Rows from block 10 of a small multi-label image tagger, named by matrix and row number. Rows with one number belong to one neuron. Each number is 500 + 50 x the weight over its row's rms, rounded and kept within 0 to 999. All counts start at 0. Numbers have three digits each.
After each neuron's rows are labels from the 100 images, of 14976, where the neuron reaches its highest value: "strongest on" is what is common among them. Only what is clearly more common there than usual is listed. The data: photos with spoken descriptions (Open Images, Localized Narratives). In brackets: how many of the 100, against the usual share in percent.
# fc1: MLP up (model.blocks.10.mlp.fc1.weight, 1280x320), inputs 160-239
# fc2: MLP down (model.blocks.10.mlp.fc2.weight, 320x1280, transposed), outputs 160-239

fc1.154:590480532492495593493449414595423490482464544495467535533520471593445432465535487576467598527472560507432473540437496509412530527507418445410552506516425448426479497481495471606566507445396507446493476484542486581554445539443455556459547459
fc2.154:617494586509538556487485558544510481504471549536446505432524525463463533459603521505475453492526457528620469531442498588554498534467509509549303507482569531455486477476591486437437503466524533411418454412436482498417474473418486467525483540
strongest on: text has "sitting" (51 vs 14.7); text has "wall" (49 vs 20.2); text has "table" (47 vs 12.8); text has "front" (27 vs 11)

fc1.23:485476528538403524532443427524585506396561484437496514597401524546424554405501426506364522542482566544437502504510503509567462542394600528429479493513460514584585568482470471526368446584480523436593535444473515446545521537529504514530610559
fc2.23:470529505569581532593536451486445424544514538534534540483606589497525505531537544519438534488564552446518525522464490493473663448542454488437414500547421368453489438395542376583472555485486395517538449399569498556556447541534523436500497513
strongest on: text has "trees" (73 vs 27.2); text has "sky" (68 vs 25.1); text has "plants" (33 vs 10.3); text has "buildings" (33 vs 11.2)

fc1.120:560542539521535474439486534512501448602470449587399459543485522348466465550478527478564465443512556534462466500348569492473566522477444486490485531458477461517414624491424534554561583476461477507540504559512460477446463502503526538525474488
fc2.120:521592477430507541563431523479499453568571564582503519536542572577596504556516556505444486593373535529500581447478428450545410619518479468565527465512499417467418454500434402416534454554602503556467509504433456527510515477457395490470497575
strongest on: text has "sitting" (33 vs 14.7)

fc1.272:580496457494496537455431520530576455556566564477485572509560467455536478500404534551418531414566515413479435498496576477431489507515482409554599494591600518446450529433524539516497541424595563459486552476483536552497510359522503560480487508
fc2.272:471476514594496605569477422399463490543500503540546450485481467554560487451439394557525517450521521440569495558568535495498471462541490467437497467454425524526446602517476534478515465501572504442480543505422542446471429448497479460507446512
strongest on: text has "grass" (52 vs 10.1); text has "ground" (29 vs 7.5)

fc1.464:495607454425450459455447486459479555523541499405472488506505482522498553533501481408516486432440463459439516608520468468563371436513441480436480496533471480518510495472571499461627523449520383439444491434469554489434552467465476606479543516
fc2.464:452500526509579522482519479494450422521596531444589470587437390493484464500497465542456438630447417544499496464415518551477441448449602419474552404509508512444367521506520470530401447574466485491563460531511433482506510550501532540416458528
strongest on: text has "sitting" (33 vs 14.7); text has "black" (25 vs 9.8)

fc1.255:582500491502524449402496454514482577471488619511448567508462604472492461532489507565581485495514459503486512405402452567555470384494549513415499461452427584579485504573516603576412466495472524476571429507488563509545549425530528530515483601
fc2.255:501458519470472491511489453556472501488532472404536592556454550472436498425386511563553459511587445526576561505568430504417574477430543438562509502487487559610488594507475560423469508524495552519418475500443468413487501409584445463510455489
strongest on: text has "trees" (69 vs 27.2); text has "sky" (62 vs 25.1); text has "road" (60 vs 8); text has "buildings" (54 vs 11.2)

fc1.393:524407408570474551523552400567513441464544487457455523530482452427518648540484463500623516497412507526463566488473468491466472478525527516402551506441512529584466495551508515554465500515402514555574503467382573480515485528555508456510495498
fc2.393:534530561499492487479505506523499457495521484465484453471505500560506471415463503456503517560483567441533518527445457506530514430525533453515440494467405483568408500486603576499483521454502596470462470433486513444533476454423508482487548435
strongest on: text has "lights" (32 vs 7.6)

fc1.146:516452450455426563474508401552487460434444555516505601388547553546468499473554532510467451515530432531556481425539437525433455631528608442607521511548478465518539488450562378464428504484429556541473506413487501480631454568506398478578565461
fc2.146:493482502531504473500499490521460597591543360479511439492522526483535464519556555547496524474487526502610501471467491546585599406537537513420377479510486561474460410383450482545513431500511540485485599508496548524489571500510509481477575516
strongest on: text has "black" (37 vs 9.8); text has "white" (35 vs 11.8)

fc1.322:524504417525480556514440382515549508512488425425489550500478466448449483547429521527468455450477444432505605442568533486545520415463460513514533602532458469524419511544505568464575537580524500483537542453558488517461457422576528470512532494
fc2.322:511456447537493481529539522539463509508519565645572555500533414554474406490476440487483568565473476524449419559597479521472419493395584525482473467474531428487488446484418545546503503554568418439428431555475516503514690552538468424507492513
strongest on: text has "sitting" (46 vs 14.7); text has "people" (44 vs 21.1); text has "table" (36 vs 12.8); text has "white" (29 vs 11.8)

fc1.318:520500528387524526455551463533509551495425544495453494559497473569382573431577555615561497469437425494525409529464444548524479497495481435498443489479497532489481454521558431542489582492551462440448573449556449521362479427555539473502509495
fc2.318:492495460504577439628401545501482442486506543544524481420481588546619590503463480584555533555492416479629451515488518511576584489539463473506466547460533490494528559589499454433452484494537499524535508501499434453551560575545528398479460524
strongest on: text has "wall" (49 vs 20.2)

fc1.300:468541502474467459496498480464521549484499520485526507509524460516481536418469500545431556471534509430538454477423549513526540477570418533546402475507462518501536476507542465605604579481482515559521481494544599540534489509445496460548544513
fc2.300:454474505453492489517484543485561645532521545509522490596459551409537576532593474430561524502508457482576488544488476500456547521507595463447539495449540444577486514555413520545502482648456526460568467531546501468566576500503435550457422496
strongest on: text has "sky" (61 vs 25.1); text has "buildings" (46 vs 11.2); text has "building" (30 vs 8.4)

fc1.726:506438512487516498495492465575472495498580495527397450521575584499458521563515539503492405493590523582465468511442582497468444430464621456532532517435473609475509430496485403538533566568440505463363432480554564486506385490556537498514392557
fc2.726:494501513533546482525460509490420526402482509486473463475559439483524422492476556544546451512528556555500549423433443515539587492542438481532510561572434583573441472526504556478481463535481457473506487472554440469529549550546482532587543483
strongest on: text has "people" (66 vs 21.1); text has "wall" (64 vs 20.2); text has "standing" (60 vs 23.6); text has "sitting" (51 vs 14.7)

fc1.355:423531433477460572519470496398477529481512549415485454507565532570515546418504527518508494510582524376423512569487581459487507559574465507435547537491477521541560491522487526518410559487460525499528447453446470480396504485580536418543475498
fc2.355:520459560548529507476452552569493478471522516595476471529510440426525451538521519508469514435428584530537528461500510458451438495495507520488541544456448473483407543521535577494618583555497540510478507520604523505585507494435478587433474451
strongest on: text has "buildings" (28 vs 11.2); text has "building" (27 vs 8.4)

fc1.328:513544510550594512487420457395618480513548537515483550507457410457553546498505545497440413415470513448424569461517477419467461457501569525540541465560505504543490537431492517552544533506530533442460564575456497447504377382397511540482400448
fc2.328:531404432608539529455385525417466455518455393618502498446513523484495582489488437543558551379473554491468465550500510449564439471526547523495505542525507490519524544611558574436530458522488539450547539518519518494504515432455473497451470494
strongest on: text has "grass" (53 vs 10.1); text has "people" (50 vs 21.1); text has "ground" (37 vs 7.5)

fc1.324:500516490600471469442491497536380523525501497489476523500483387487517518438444455454458565468434435471459586539458501426448513497458486471587507460429436534505517477533525501524479462507471427484559534573515411575531530441539527557493491491
fc2.324:485521557440469458496507457545552477543507511443432474401455487498449443608523522503506537493455519542592421511459438579467479525472482485503509529570516560498471523502489386470523583469530462391440452509501549449535522561445505488496559542
strongest on: text has "black" (28 vs 9.8)

fc1.101:535490517623505533579501483547569482418505499488401506449487585455457533399483536544507476589434424487445511491499530464606615571503503443513423551464460497600451487547442497541546538504512473556555428538512412493510519497477612408493494538
fc2.101:508479547437562557406500465457565517530509484583445512597532409455466545420626598519460516448503541477443503547457467474511500491499507506484542465512481498545556438537585437499460522411511471404459485412528507502456533475503464539552447504
strongest on: text has "wall" (44 vs 20.2); text has "table" (32 vs 12.8); text has "lights" (28 vs 7.6)

fc1.658:529490492555545474585534521512446426484598451518527528489475501531464492493414454561597576596493554587521530477453410544517473532428597486466451463588565515582511519426441540588545408498556580514516470363483528491436470531479531525585549480
fc2.658:504538475566518419483404475418532499500510383513468478434564497508553550501530445458473473464474506434472487474600514486494393427451423615446496573472465477549489523523535563502431499410424492549478460417513528457465403432485491501474512570
strongest on: text has "white" (31 vs 11.8); text has "black" (30 vs 9.8)

fc1.113:531457499526551527478510555517434490507513501475531537500493453494367507532415493537512462525508528488550595513461505484572547546436470472445494439476532474463550498560559439534537546541499516472529605429564596480504430464461483481569457490
fc2.113:404556456624504531389498474516565522420531491439464495484464499420560496519531463501460481447583534469603465433578486531439454463461510499539455442527566452603483540499519458553474461482560482428500470455459604595437466478486505490477553604
strongest on: text has "buildings" (58 vs 11.2); text has "sky" (57 vs 25.1); text has "road" (36 vs 8)

fc1.127:535416493480492526498610375572523439453496506475511517465521573575534513452541463437526573501490484497479625446421478453546514523413479541454451374435519434476499423473494430468487439522493496417518539563424496532535455526406414495559444468
fc2.127:502533507492448466473522502522468663581494541522517504476523492477437629514506593512524440521535475474577388516526443562527596424535525497551427504544467563518509537518432471603528530545569528505406470512521567481420536464569441429508440540
strongest on: text has "black" (36 vs 9.8); text has "man" (32 vs 12.2); text has "white" (29 vs 11.8)

fc1.672:528446493480486539432511416502552470495445447483531455555515502550488460417557507488527533483513549531489512484473479503448482597512424498415576524459418492587548519532557552475529530478609470487435486512456368500446460510487494513385536565
fc2.672:498515538485500430528616528459515468561524485519488483487497470531545446520419571562561382592536566438453450513553545486579502456559622481553481553441495554399462582489473527524436494518451537527448525634535414432530398412509514438545522472
strongest on: text has "table" (31 vs 12.8)

fc1.78:481619458503545510520497443486463568472560505575466465561461529505457398479524484482527535479491422582574541471571431632471551583574517570442491462435507575598561590489525482480512453473440513516402485541492589548545461562420542535408477527
fc2.78:438497483487458484437567579445509509448527546469443584466565475490465555542437497547374551532482459507581590504417471492532545369467512520562446481586490463471487479467518595535566477452464469486500465453556514438547488445471494571604540387
strongest on: text has "white" (43 vs 11.8)

fc1.327:638502526475493566494531478420532454452439465569525603489508545452510457486566472509438493469486444504560477424463496442456472448450582446517430434518444482549518526365563513501452508511594542502475546479567503466557493479487573511452516482
fc2.327:439399501497487456514459505522441514503515504514514406451476463436471495493454547638563541481467497391488476469503412483496526510525489592449477428527547415539449495535470499497533517522482509445491550526463561490546491478533471479446512512
strongest on: text has "trees" (76 vs 27.2); text has "grass" (61 vs 10.1); text has "sky" (52 vs 25.1); text has "ground" (27 vs 7.5)

fc1.24:484505454407526481614474474531478488545508501483403540572567535436409608445596500537541592519490522544448426523479475556557498532511450508545459472547532521447518562455534445461481474539514539425595599495503517506549507502504537540423550468
fc2.24:494506483530496449444551513477425502473446487570529491480472498590541513592405511509524490542468566503539554469461562518494581499478565501442516527462456491547481499548577612529483538522450506533534496469532523492576524462498604467432491483
strongest on: text has "buildings" (29 vs 11.2)

fc1.381:471490527570445449508461447461554464480432419507416484517511499421480409561627456496522504547432416564523541434443452597570496445525568521582521490558422545487453502455559466534471539519557499518408408518440537570477444504549515485545459492
fc2.381:541503454459447468519528382506472413494555554546483539536509521578515533525416520591518526445498463447505461502510532390484459628438463540549449512524579500527564499559530516423485520523537606398533507434482585464593541463408537448470516551
strongest on: text has "black" (40 vs 9.8); text has "white" (40 vs 11.8)

fc1.564:544540540565500604505516500584537493454427484490544555462464587498379458551519581591459590398477467525515416549438484471509451563545487518490458524593528481506534508590506518518458526472493408524525423541545499499409416479381494460488476526
fc2.564:532484510510555577522559585472481490567557510465510389509545471485573512445459613482432582479527521504557515580585492580534393538534376471517509567494469537421478494465526420600463490494483526602507488557491535412458484487536466537515502517
strongest on: text has "holding" (35 vs 16.1)

fc1.36:452470351451517516522492521533428549466441565477436510479521526512461501497449446513486468538468515568550550571574501534483463547438560431452521469461455436494515545457520504472445338517481503546453481553556496528474470492426474495537603505
fc2.36:502598513486508457435533485484584537595572491543532488441510511464526490472483490484604463451468473565561475504489592520584485493431428544544447565472499463509516478553451602537517580525561547455502468456450509667507435459487490524464474447
strongest on: text has "white" (29 vs 11.8)

fc1.635:561480529457579501486483586456575568435447442518458445435522496437478548457495581485536473526495527484536511474418394549425532543521454439509477402437483490491509495599538511576458501523520510536608452575470526540484581465456516486466596496
fc2.635:544502510450493461512598499576532507527555503505523549456489479416467473545455461543485457514451504598488461513460544500617468476390402447401520439440531506470414441511491452443486468426450418543480522504554463578525501543558532504497434610
strongest on: text has "trees" (73 vs 27.2); text has "sky" (66 vs 25.1); text has "plants" (31 vs 10.3); text has "building" (29 vs 8.4)

fc1.482:623595503506519510515503433480467534468434508489498485420494581467502466505609563454380563521377553584532455454510460480509440536487443606457469583452557525440411471493554450567542556457497503445529542531528501448541457389586523409405465517
fc2.482:575525412597544458463413599476515496454552524429443487422515588462465516501532599537551473503509510390507500471508535571500552468502440471520469473503501483518532419481427472501533455541519428508399446499514452484447478448582564437537519544
strongest on: text has "wall" (44 vs 20.2); text has "table" (39 vs 12.8)

fc1.270:472521485489552526558503474434488499524480499509499526469496504457483389542553482440459485494592444535498518586516490483443452543456413558342409574572461521521509535499492437556514437531422538432467517394450535534456516542547425484532609469
fc2.270:530525512475421554528513547608476494481502573529564505502536446465439412418444427498441485484466487535660538439520516448455508378511512528497462499598574581440583482446439473502464497541471464516511537477514501595495443474569482347475477474
strongest on: text has "lights" (28 vs 7.6)

fc1.16:505517524467509462577463501509571501465537491487434433552511514456515528502546581442581550526472531459451582521525442544500492452414473411549539570545458541521535548502526487476587457523546432484553464567440454461501487602478496455457477503
fc2.16:414580483455410566562466462534525605504465470425496656460482421516452430492511542535473501514514545580434559484516582532582534587609589474492415444517544510513488547414469554479407499511533490533486567580422573439491493531605414464529459475
strongest on: text has "text" (30 vs 6.6)

fc1.89:463520563471404446520594503400553536481578548511457458501465529513412454539499508527548522452602469494442518549473446584553458494538556482455480483475443529519407534534469494637463457468479555493532403507435446504512618416523418472450531507
fc2.89:487445439510498477423416450534518506508513470530499581398518585530474506437498442569511512540393489407498562505595445530442524449567556478591505491477461525533380456554563528509532473481491506517524530494506451451514446410654512515476527494
strongest on: text has "lights" (50 vs 7.6); text has "buildings" (38 vs 11.2); text has "road" (26 vs 8)

fc1.748:546527536487534467479457449499473508432445557527433545520514488524465506527512525516431530427618495508493499559447549592516510460545438477528487654485465518496430552446564576521536456460535487482522516511453495536497548510496473522517493521
fc2.748:460570463514534499501510528449474544498567476454600457517480545459519608457544387505503514481551553476482560466490453437491558494442607507527499449506530468456397415511453507468443517494485491532556475605526450498479485440480461392412506462
strongest on: text has "black" (52 vs 9.8); text has "white" (51 vs 11.8)

fc1.407:513389536469507422454380443421504520433543476559605527438525407584436525475554524518532498537555511443447649568506438537477546518486478402503494516494469483463540526470493476474501499502488483443617410505465419397422523500501502353435564523
fc2.407:559478529515591433543538478533574513504393534471523501548506556489538511522425513457480423513530515570513492546347549511491483452456518541501531588456508456488445422551572477533466538522469515426451499492548441539541552471468447599467526429
strongest on: text has "lights" (26 vs 7.6)

fc1.181:472487430450409464504527471478474474556545470382511498580490501557497515446480534531482521471485542549536546461444512420525615500447530429552571467571508527528470482480552460515423485490473593491478462500477548483505470462412503420449418518
fc2.181:549451488557518511485359506500541605477513538501551513492528483448580448510468585547509568442465604515496605534566405470488489542602501515509491455466494445544503521463589554462486458600470415491615440461479413487540498479415497471447456548
strongest on: text has "text" (47 vs 6.6); text has "paper" (32 vs 2.1)

fc1.70:547421508547550511523460541485531563610503555509526482499431460479531520492594504518544466506494415544502503534476434534467505578504488539426565525607526496579482550492597411503496445415582556539464539426563509611427524418418518420435452581
fc2.70:542579518558475530554483564418534406411383493488541593449565498534568459362469533456480503501549662496451403495462625468465515430535447612455522478457510468589484506439439517517476484506576467393418582555459508410561553661528511590490511502
strongest on: text has "water" (45 vs 8)

fc1.557:528530443448521566517573532499516537448431453506487445545482473595463440470573498557485413530404487428534508584522478601473589514455536529451500536569404561470412477546486479446573477511515539492461513580495511502451482504414524426503408396
fc2.557:525461533482435540545552453417524462467540531417501457512505512547562444523435465472488495469512473539490522490482411501493438444533568540570542446562575416491424619409508449511477452480592453468525547489551528449514522513517502537518490537
strongest on: text has "lights" (29 vs 7.6)

fc1.494:559500463507538403513596500482563472523500561523541544441496564523458510532480471469503516512547401555570505508422460619675355540539497485509489427529486566490490537638489615500363549473427444557510506400481591456563529482521415453482452492
fc2.494:577550488397507486510560501453473438463616469583442529582487447552428534443457569498655412498531404465518502513522445559495495480515477528562445570535476493451441472510477624490472405500513439565543529614488500450512503527580439443457530481
strongest on: text has "table" (46 vs 12.8)

fc1.252:463582488627509534479587536508541512573419474512543495582547370524538498581436546528462488594520489578496438508453488505409516555468509366660543511505421482435466459492531497464449538474481470566455456488483482488506420549476506543490510439
fc2.252:563494540547482509502511430401533463549410533414437570642584433437561492552510468497499515545454539522501613560527445490446456585469531508474456459498495529476523527515514524494577560497527336446594541451523519553545434425420458414606531502
strongest on: text has "holding" (42 vs 16.1); text has "man" (33 vs 12.2); text has "table" (30 vs 12.8)

fc1.171:482541600519542461599553467584511484522434588428534383443508550424539493435576507470496425594485520473459596502401460459450519503457480469534513425525486574555476529444523495461438411516547521486512569450543509495387506473410505485527580575
fc2.171:476509526463508567533483552456481515477480487489440491487533536544432490517404430494491465483553419419482499581531426550491515492527455483520461546491489514457422424493450479546442441449530540518478526494489546566525581498553423597614387533
strongest on: text has "water" (54 vs 8)

fc1.522:542468402502474546488503492532414482583462417463493522485470432600445451524493548563466558468480443443547477470563539587495514435430473504508472585582511495496483548469473534505539488575441416451486462485579508625516445507483490432483521511
fc2.522:505505504499487443523541574551452440527582523624595505522489513541512433601494424473400526505564447526509426439543483539502500439484532507524496522405435532437502369441554545586568473457428539412387489527519511499490581598484474440503486493
strongest on: text has "sitting" (51 vs 14.7); text has "table" (48 vs 12.8); text has "wall" (43 vs 20.2); text has "people" (43 vs 21.1)

fc1.62:428469448514515592553543528496556478473520476504557525515545525496487509473446433442421532512462523514430622508501536558432518466493506508415421563428533474488509494618546483498515491529504441441476529438494438453505603547461489550530412477
fc2.62:517459465418541431430434526507552515617465448421532455493513544444540464534468536507590545510433510453482512473510526515572517499556522584411476579469529485481445648478505544556526498435534533508425507566526553473523479400525493462473487479
strongest on: text has "people" (58 vs 21.1); text has "wall" (54 vs 20.2); text has "sitting" (48 vs 14.7); text has "table" (47 vs 12.8)

fc1.540:427610479492504463428482543479437486595513442465484542471481422529439484526501483540578387453420522417504567517475464444444489579478526495551480525551527561504451432495540483544397461466496569435488501427542436489541496511424497527517516501
fc2.540:526392550532429549544445508574525468457622556555555495580556521521508376463572542505472637485578564544499550492525425563515507511517409461506526485453460462589571546530543436486488522546539537590405463514435482560478450496507558509512433460
strongest on: text has "text" (28 vs 6.6)

fc1.588:547538484496449501545440489601507520471428429488566504578555475540481604616539569523466420457537550484587534537439538522378551493444430515548514580480453449537558479517561442547403516501418505619434503447516505611470465512433560564436500493
fc2.588:444460478487551465441559551492454460537366506508430477367513501462439526459498496455521472499437506500518520507524567535520497552552462540496478414532455509500443451511504433492520452417523572494490436577444456444519521510470483499508547544
strongest on: text has "holding" (37 vs 16.1)

fc1.207:560501616446500386511509470491520459470547543527539535495498426519594561533474468440483559494514523481464532560485533452491491549492514571528572465407503515577520452423500578597482479511546517500438513472550570380471483530495395520452513474
fc2.207:386549541575498529537465432461507556491366445471456406460563577497423456502487445479560470502567475476438470490529496592450508583451428578470418468466509532535458554527440489503419552427506443509503459506490529548509475590519512502429495518
strongest on: text has "grass" (33 vs 10.1); text has "water" (26 vs 8)

fc1.139:560537553543424511476534498530551489530502477429488512511466466501389441531496538478453467498422518479441516514490524546552491517433554493472554431474521537591482526494556497500509448448494509459563510520466440429579513485509484562457510509
fc2.139:582433454566518452475543466502411455402559406511565441543446423520563510506388467498510462529477415471475503486500473522477473508500645554585539553491500528506546566545534539503483630536555539551568575553600400427436526541534511499579515536
strongest on: text has "holding" (40 vs 16.1); text has "woman" (27 vs 9.2)

fc1.521:476465509457461622562517474461526513590470631465548547461445423425516467474521527525535482519438525533455528418472460480445537530548459447499461447537548473558506570511473421479482521596570565330464469404376490555564579454429474463463426552
fc2.521:418456389538521500459540551501562493551483509411472507566488482544553488553453528488533396511524367429491479521506503504603479513457488432556481476461432551451466510410450564515503492484529460510518490496498534458426536387528533542547476496
strongest on: text has "black" (41 vs 9.8); text has "white" (38 vs 11.8); text has "woman" (28 vs 9.2)

fc1.0:575432460531477545439640486480452567520443495449500587494502422493482473521445561422586451581512521563423649452569499558473606432557646435461560356544490517460509525532510497517453502473559519525473556524555517546546599471460468565583585476
fc2.0:471557434566524508463434496537526423425464460527542568462365572583521546454460492597377526468471538488452535515484512535496427548480437454580528518524494511529555545501515403561436518541447494391552429545477518575452431432541513574445484502
strongest on: text has "wall" (47 vs 20.2)

fc1.174:533520425495429474500470536432522520590487506440550459546473433431600483429440504462461517562435441499552480551536632517528525395484405424475591512525525558511612534539558438507557418460456551512523420511510527512522507559567468514425502471
fc2.174:521547612533582495600433491503557483473490462467423532574413410562534490476548583417432470414489538561487540486601584499547559493546539506561458509468442484405445450475515517413456494422434466495395579535457507505426489534461498471538437521
strongest on: text has "text" (25 vs 6.6)

fc1.125:536443522498482558451621541516484443485472483509514539523459430480506405519564430494456476453504559477491484514502466496397475537462479518457389522456533434501441560545520420505476429329539499503488523542463531465448611479441481530587448540
fc2.125:613502549517589525584495493460464572514638577533506424504601532500462506480574448515487533549478458550469473518455570489534408513468524511542620523477532541510525507460497416449522567522594610513473624451524535532550474538423468541457454520
strongest on: text has "sky" (87 vs 25.1); text has "trees" (79 vs 27.2); text has "water" (78 vs 8); text has "buildings" (37 vs 11.2)

fc1.514:505606503521590491534414460509533499396501531517488456483527471605473518607448524547479479501506475504460546575457469512571502414554483476480444518553458455578473443498561552435538493511484462425457572504501587504390419556456531478504562517
fc2.514:539477537464417516529519494454477518532568485496541478451532435469447535500522432485561501627468545526506460540466480500484474619486467492490477455531537645489438495541543454531522506440540507508575606459506565565569528412526474502478412565
strongest on: text has "sitting" (37 vs 14.7); text has "table" (32 vs 12.8)

fc1.707:444453506520550430507488417480569502547596445540579527544533498452385445544452527499474525456549582552476532496409491503506544447493504464428485513483535496486437482522448531471428429565504578391508592551480419411537459520524445485467527471
fc2.707:455518489477534572492510511502456506449379520506502503494522615543570539509574480484422535432553486582492592484535486501521539544446479548520477534556471544502560446427568442500433548545498392564532400433542512406466500548539517545558419533
strongest on: text has "buildings" (29 vs 11.2)

fc1.624:510477466409520434388482456429520506430487498523473428550534525521441530540429513475527527497515590565481546551446535521454509566570465458506447410510430570511554519422453518463472512558461549536507500609430455512467560502441523443519528616
fc2.624:535484560528465417503571528534384528411553442463516570461520448525523442413520548496451393415485454449583433491551562454547519363468541490457544585399527471387511489556527602502539415504501513470563421456576427567461542543458521448475410431
strongest on: text has "trees" (72 vs 27.2); text has "people" (62 vs 21.1); text has "grass" (30 vs 10.1)

fc1.140:485448464543442543476514491439542575525525653410528508481484496515548561499427510521489489395458587529438540469501486550526529499528487466449577610437434541441486544462457485506505424470503541549499457510437556455598507503544535446510505471
fc2.140:438496561518508493432558512547562437521477445538473557485493498437497493424490623517471448523507506492577431578498580506498452453485516445521461548557468442469411519543504465486465507593461564401453478414603464457473438407486521483464408536
strongest on: text has "trees" (67 vs 27.2); text has "sky" (65 vs 25.1); text has "buildings" (45 vs 11.2); text has "people" (43 vs 21.1)

fc1.392:448526482607527526547429522535422573560509552472515457573668503530533510487517514489408456572616483495538467589548608563486545562457511544480466434524524511430536596414508467576605571448541500525535422527427450455434576542552500518428504502
fc2.392:433527458517471557458509421548459525490524411429525519431413474529518540552398523531599439479529513496561483462474499519523569568530422465559477498502464505370530392512561494471593498476484555505510622495474494531451535532452593497455490469
strongest on: text has "text" (26 vs 6.6)

fc1.61:424554508537461501561545456542482522523437467530508514512513537562462547484440499569542443438580440438501486559422506539481608549494448522429434503483431550450472447552501468445594527405501501424496505515512443551412483603556464471469549513
fc2.61:430491528543511534608443535592458486477554587588524437484610490549543559509404534522539536498535526453564450410563520445475555523467508448474515519450477435498557503500532463482490545527543455542542478477361446521496486579510524440541503459
strongest on: text has "text" (28 vs 6.6)

fc1.425:485526510419485438482525526510509477505484497468513533462541518480490454475539445511467503501467588462536537574499457543492505564453509541534444478559483419548464579473516492510485599467566584494506502595459489522461454565521449467510513579
fc2.425:473522477535509545546535431504533521432486453497544470559520580532537458525469456533498574521562447594499428479505531548440512440513485513545560433480464506402476400521482504481529602511522478464532524462526397559444588575498511538470464527
strongest on: text has "white" (30 vs 11.8); text has "black" (26 vs 9.8)

fc1.330:433424517516539526483463599517534431440515385559494537510606448594498477520495452478562506529527454565489529447451472443480410437561459477512532482515515578493428501531565504516539532438487456488519556540560464473564614521463485485447469499
fc2.330:568456509477545495487526471520486545552561487437474424529509522484568450499533563498573586457456478496489424538564549543553529452536472458432454559370539445484405559463579558530515462504522495503544411545541531437532579440569435587454492472
strongest on: text has "sitting" (77 vs 14.7); text has "people" (62 vs 21.1); text has "wall" (59 vs 20.2); text has "table" (56 vs 12.8)

fc1.438:448483478570421547526528350544551483522422479484408514468548580478534545464479492505547596460543480526457572558465521473566478521558548500507537569472431549548384487529529555449387545500534526484563519551403522510545530466462533424445464423
fc2.438:438392492573429448418619548394507507371513528585496511461438508486505564490457568551491456517550536449412507518513466557401478431506484457401524611457487426451470535467464509553524480496534517446564461503518460381618546599534450546551485559
strongest on: text has "lights" (42 vs 7.6)

fc1.155:493486481522394497482477498521590499578503503499453569411474455410481525458493612374466526467566497455440422516613600520475461525415508458451575558422520457497551532454472479551620574492420479499596391521499477436395494475459489502458497499
fc2.155:485553526464537526480499467559465527551462469443495477515365546576542484540408459587475551481399488461536624499445529426628530482482550517545560529508469589473430553485521501428446512646506478458465545566444510442474516427524461468526528470
strongest on: text has "people" (44 vs 21.1); text has "grass" (43 vs 10.1)

fc1.498:464468501499512503434509384541478457436486503435522410489447481528520510509449462395462462364651469430474514534457515544483409539396431484413457537514435508491544445497523525557499488545440576521417555451557558548435561448394509328481467487
fc2.498:525460521486491482439438610483491569542459555574460612491605584500486548484510491552505528525436583584517466396554452440554556540581536460492521481515500500487630522493454503459498574518511455467484423573477492477488522573494523579596552531
strongest on: text has "buildings" (27 vs 11.2)

fc1.583:505541510525525518468496491506489621589538459519454472565538447502403499472501596477448501486511432626408448479465483555529469413514485457532479469470523545435469519393509572443494539531487496502512524519484449535482536458508472495450429515
fc2.583:540550546446504518503526518494523481463494516479489481490402627508581536561504475513633446480517505422449534559470523486559509483598532459499459543534479459512580550532547522497503420447518423563478450533508483568597528576458531420508601470
strongest on: text has "buildings" (28 vs 11.2)

fc1.405:503560554523511515506478461392428517509488404487459429479541474475572489520426574420529538552435524521450530524446546494511525406530452531454537490456542521478440433492487511603505438480508546532444440482489499442495464521470440450529589539
fc2.405:470436589485475441474508500567501549503526581550497518464508476461403600485466503571456473437510571500471499530579581547478341562450501541534561473416431431554489514502438446512604488599522483561468507483506551607505442486558480582464486551
strongest on: text has "sky" (61 vs 25.1); text has "buildings" (42 vs 11.2); text has "lights" (31 vs 7.6)

fc1.261:491514388574520456520492586558550543504461511536536485525582520562448523412537483491448449536459517546495450555499507564419414495554472539493541483467596533531521541568516480534474514481502434578468454397401528479443460469425404562487541579
fc2.261:515528550444549477461512491456395451493467540478536597521426535447476475502467462450536535525581540534490582499458489461576490491426420507522548612536455475437488496467526503535333526490462552537400461541497500475516527509435475568471471548
strongest on: text has "water" (39 vs 8)

fc1.214:553456564423533554488546505527522531504475480471440492509490528442491508495451524427541546557497453474417583473378453453523441376527526472600517511492527554430453522470595504504614545511571510484541481473322488608533504373434354496509452500
fc2.214:498497532483499526588472527416469451557541529445547514559461408476452513517487434510469382435443520510499460471566465483510435500450450473453556459418426516537520584548455466513477497504423578520448415503577443517543540480529512557466488519
strongest on: text has "wall" (50 vs 20.2); text has "sitting" (41 vs 14.7); text has "table" (40 vs 12.8); text has "holding" (36 vs 16.1)

fc1.247:559539631537432513494467488509454541565486585544392520468538471468546531498427496493446587492564611440531510472452414516513422472561460510459464470406521502509407503491469509479493522445504492547638512403465429508502436474463525470471442405
fc2.247:426492504490512477547554533612493518546473351467498494443483558572537516542511468493569538465455420537515510523479570578463419518484509530406535484488482448544538569472497492534450486563597498553445417575507433480499602525518526434488558529
strongest on: text has "buildings" (29 vs 11.2)

fc1.550:459534554483558492514589585533549527549441472503472485491516486509552469472518540582504476473557548460543516512463473467492417526522513514583505490434541541458496482548596521625511592510530493513564416455419509460473468555536442469488500579
fc2.550:475510527446457489470560435552476505454528380448504503546496508553449537517501498516523578534556532493549512469474528462599555439480474479474518597442545489533446500605565613450551448526482500477501528413551489475487483460547434495511412411
strongest on: text has "sky" (67 vs 25.1); text has "buildings" (39 vs 11.2); text has "building" (31 vs 8.4); text has "road" (26 vs 8)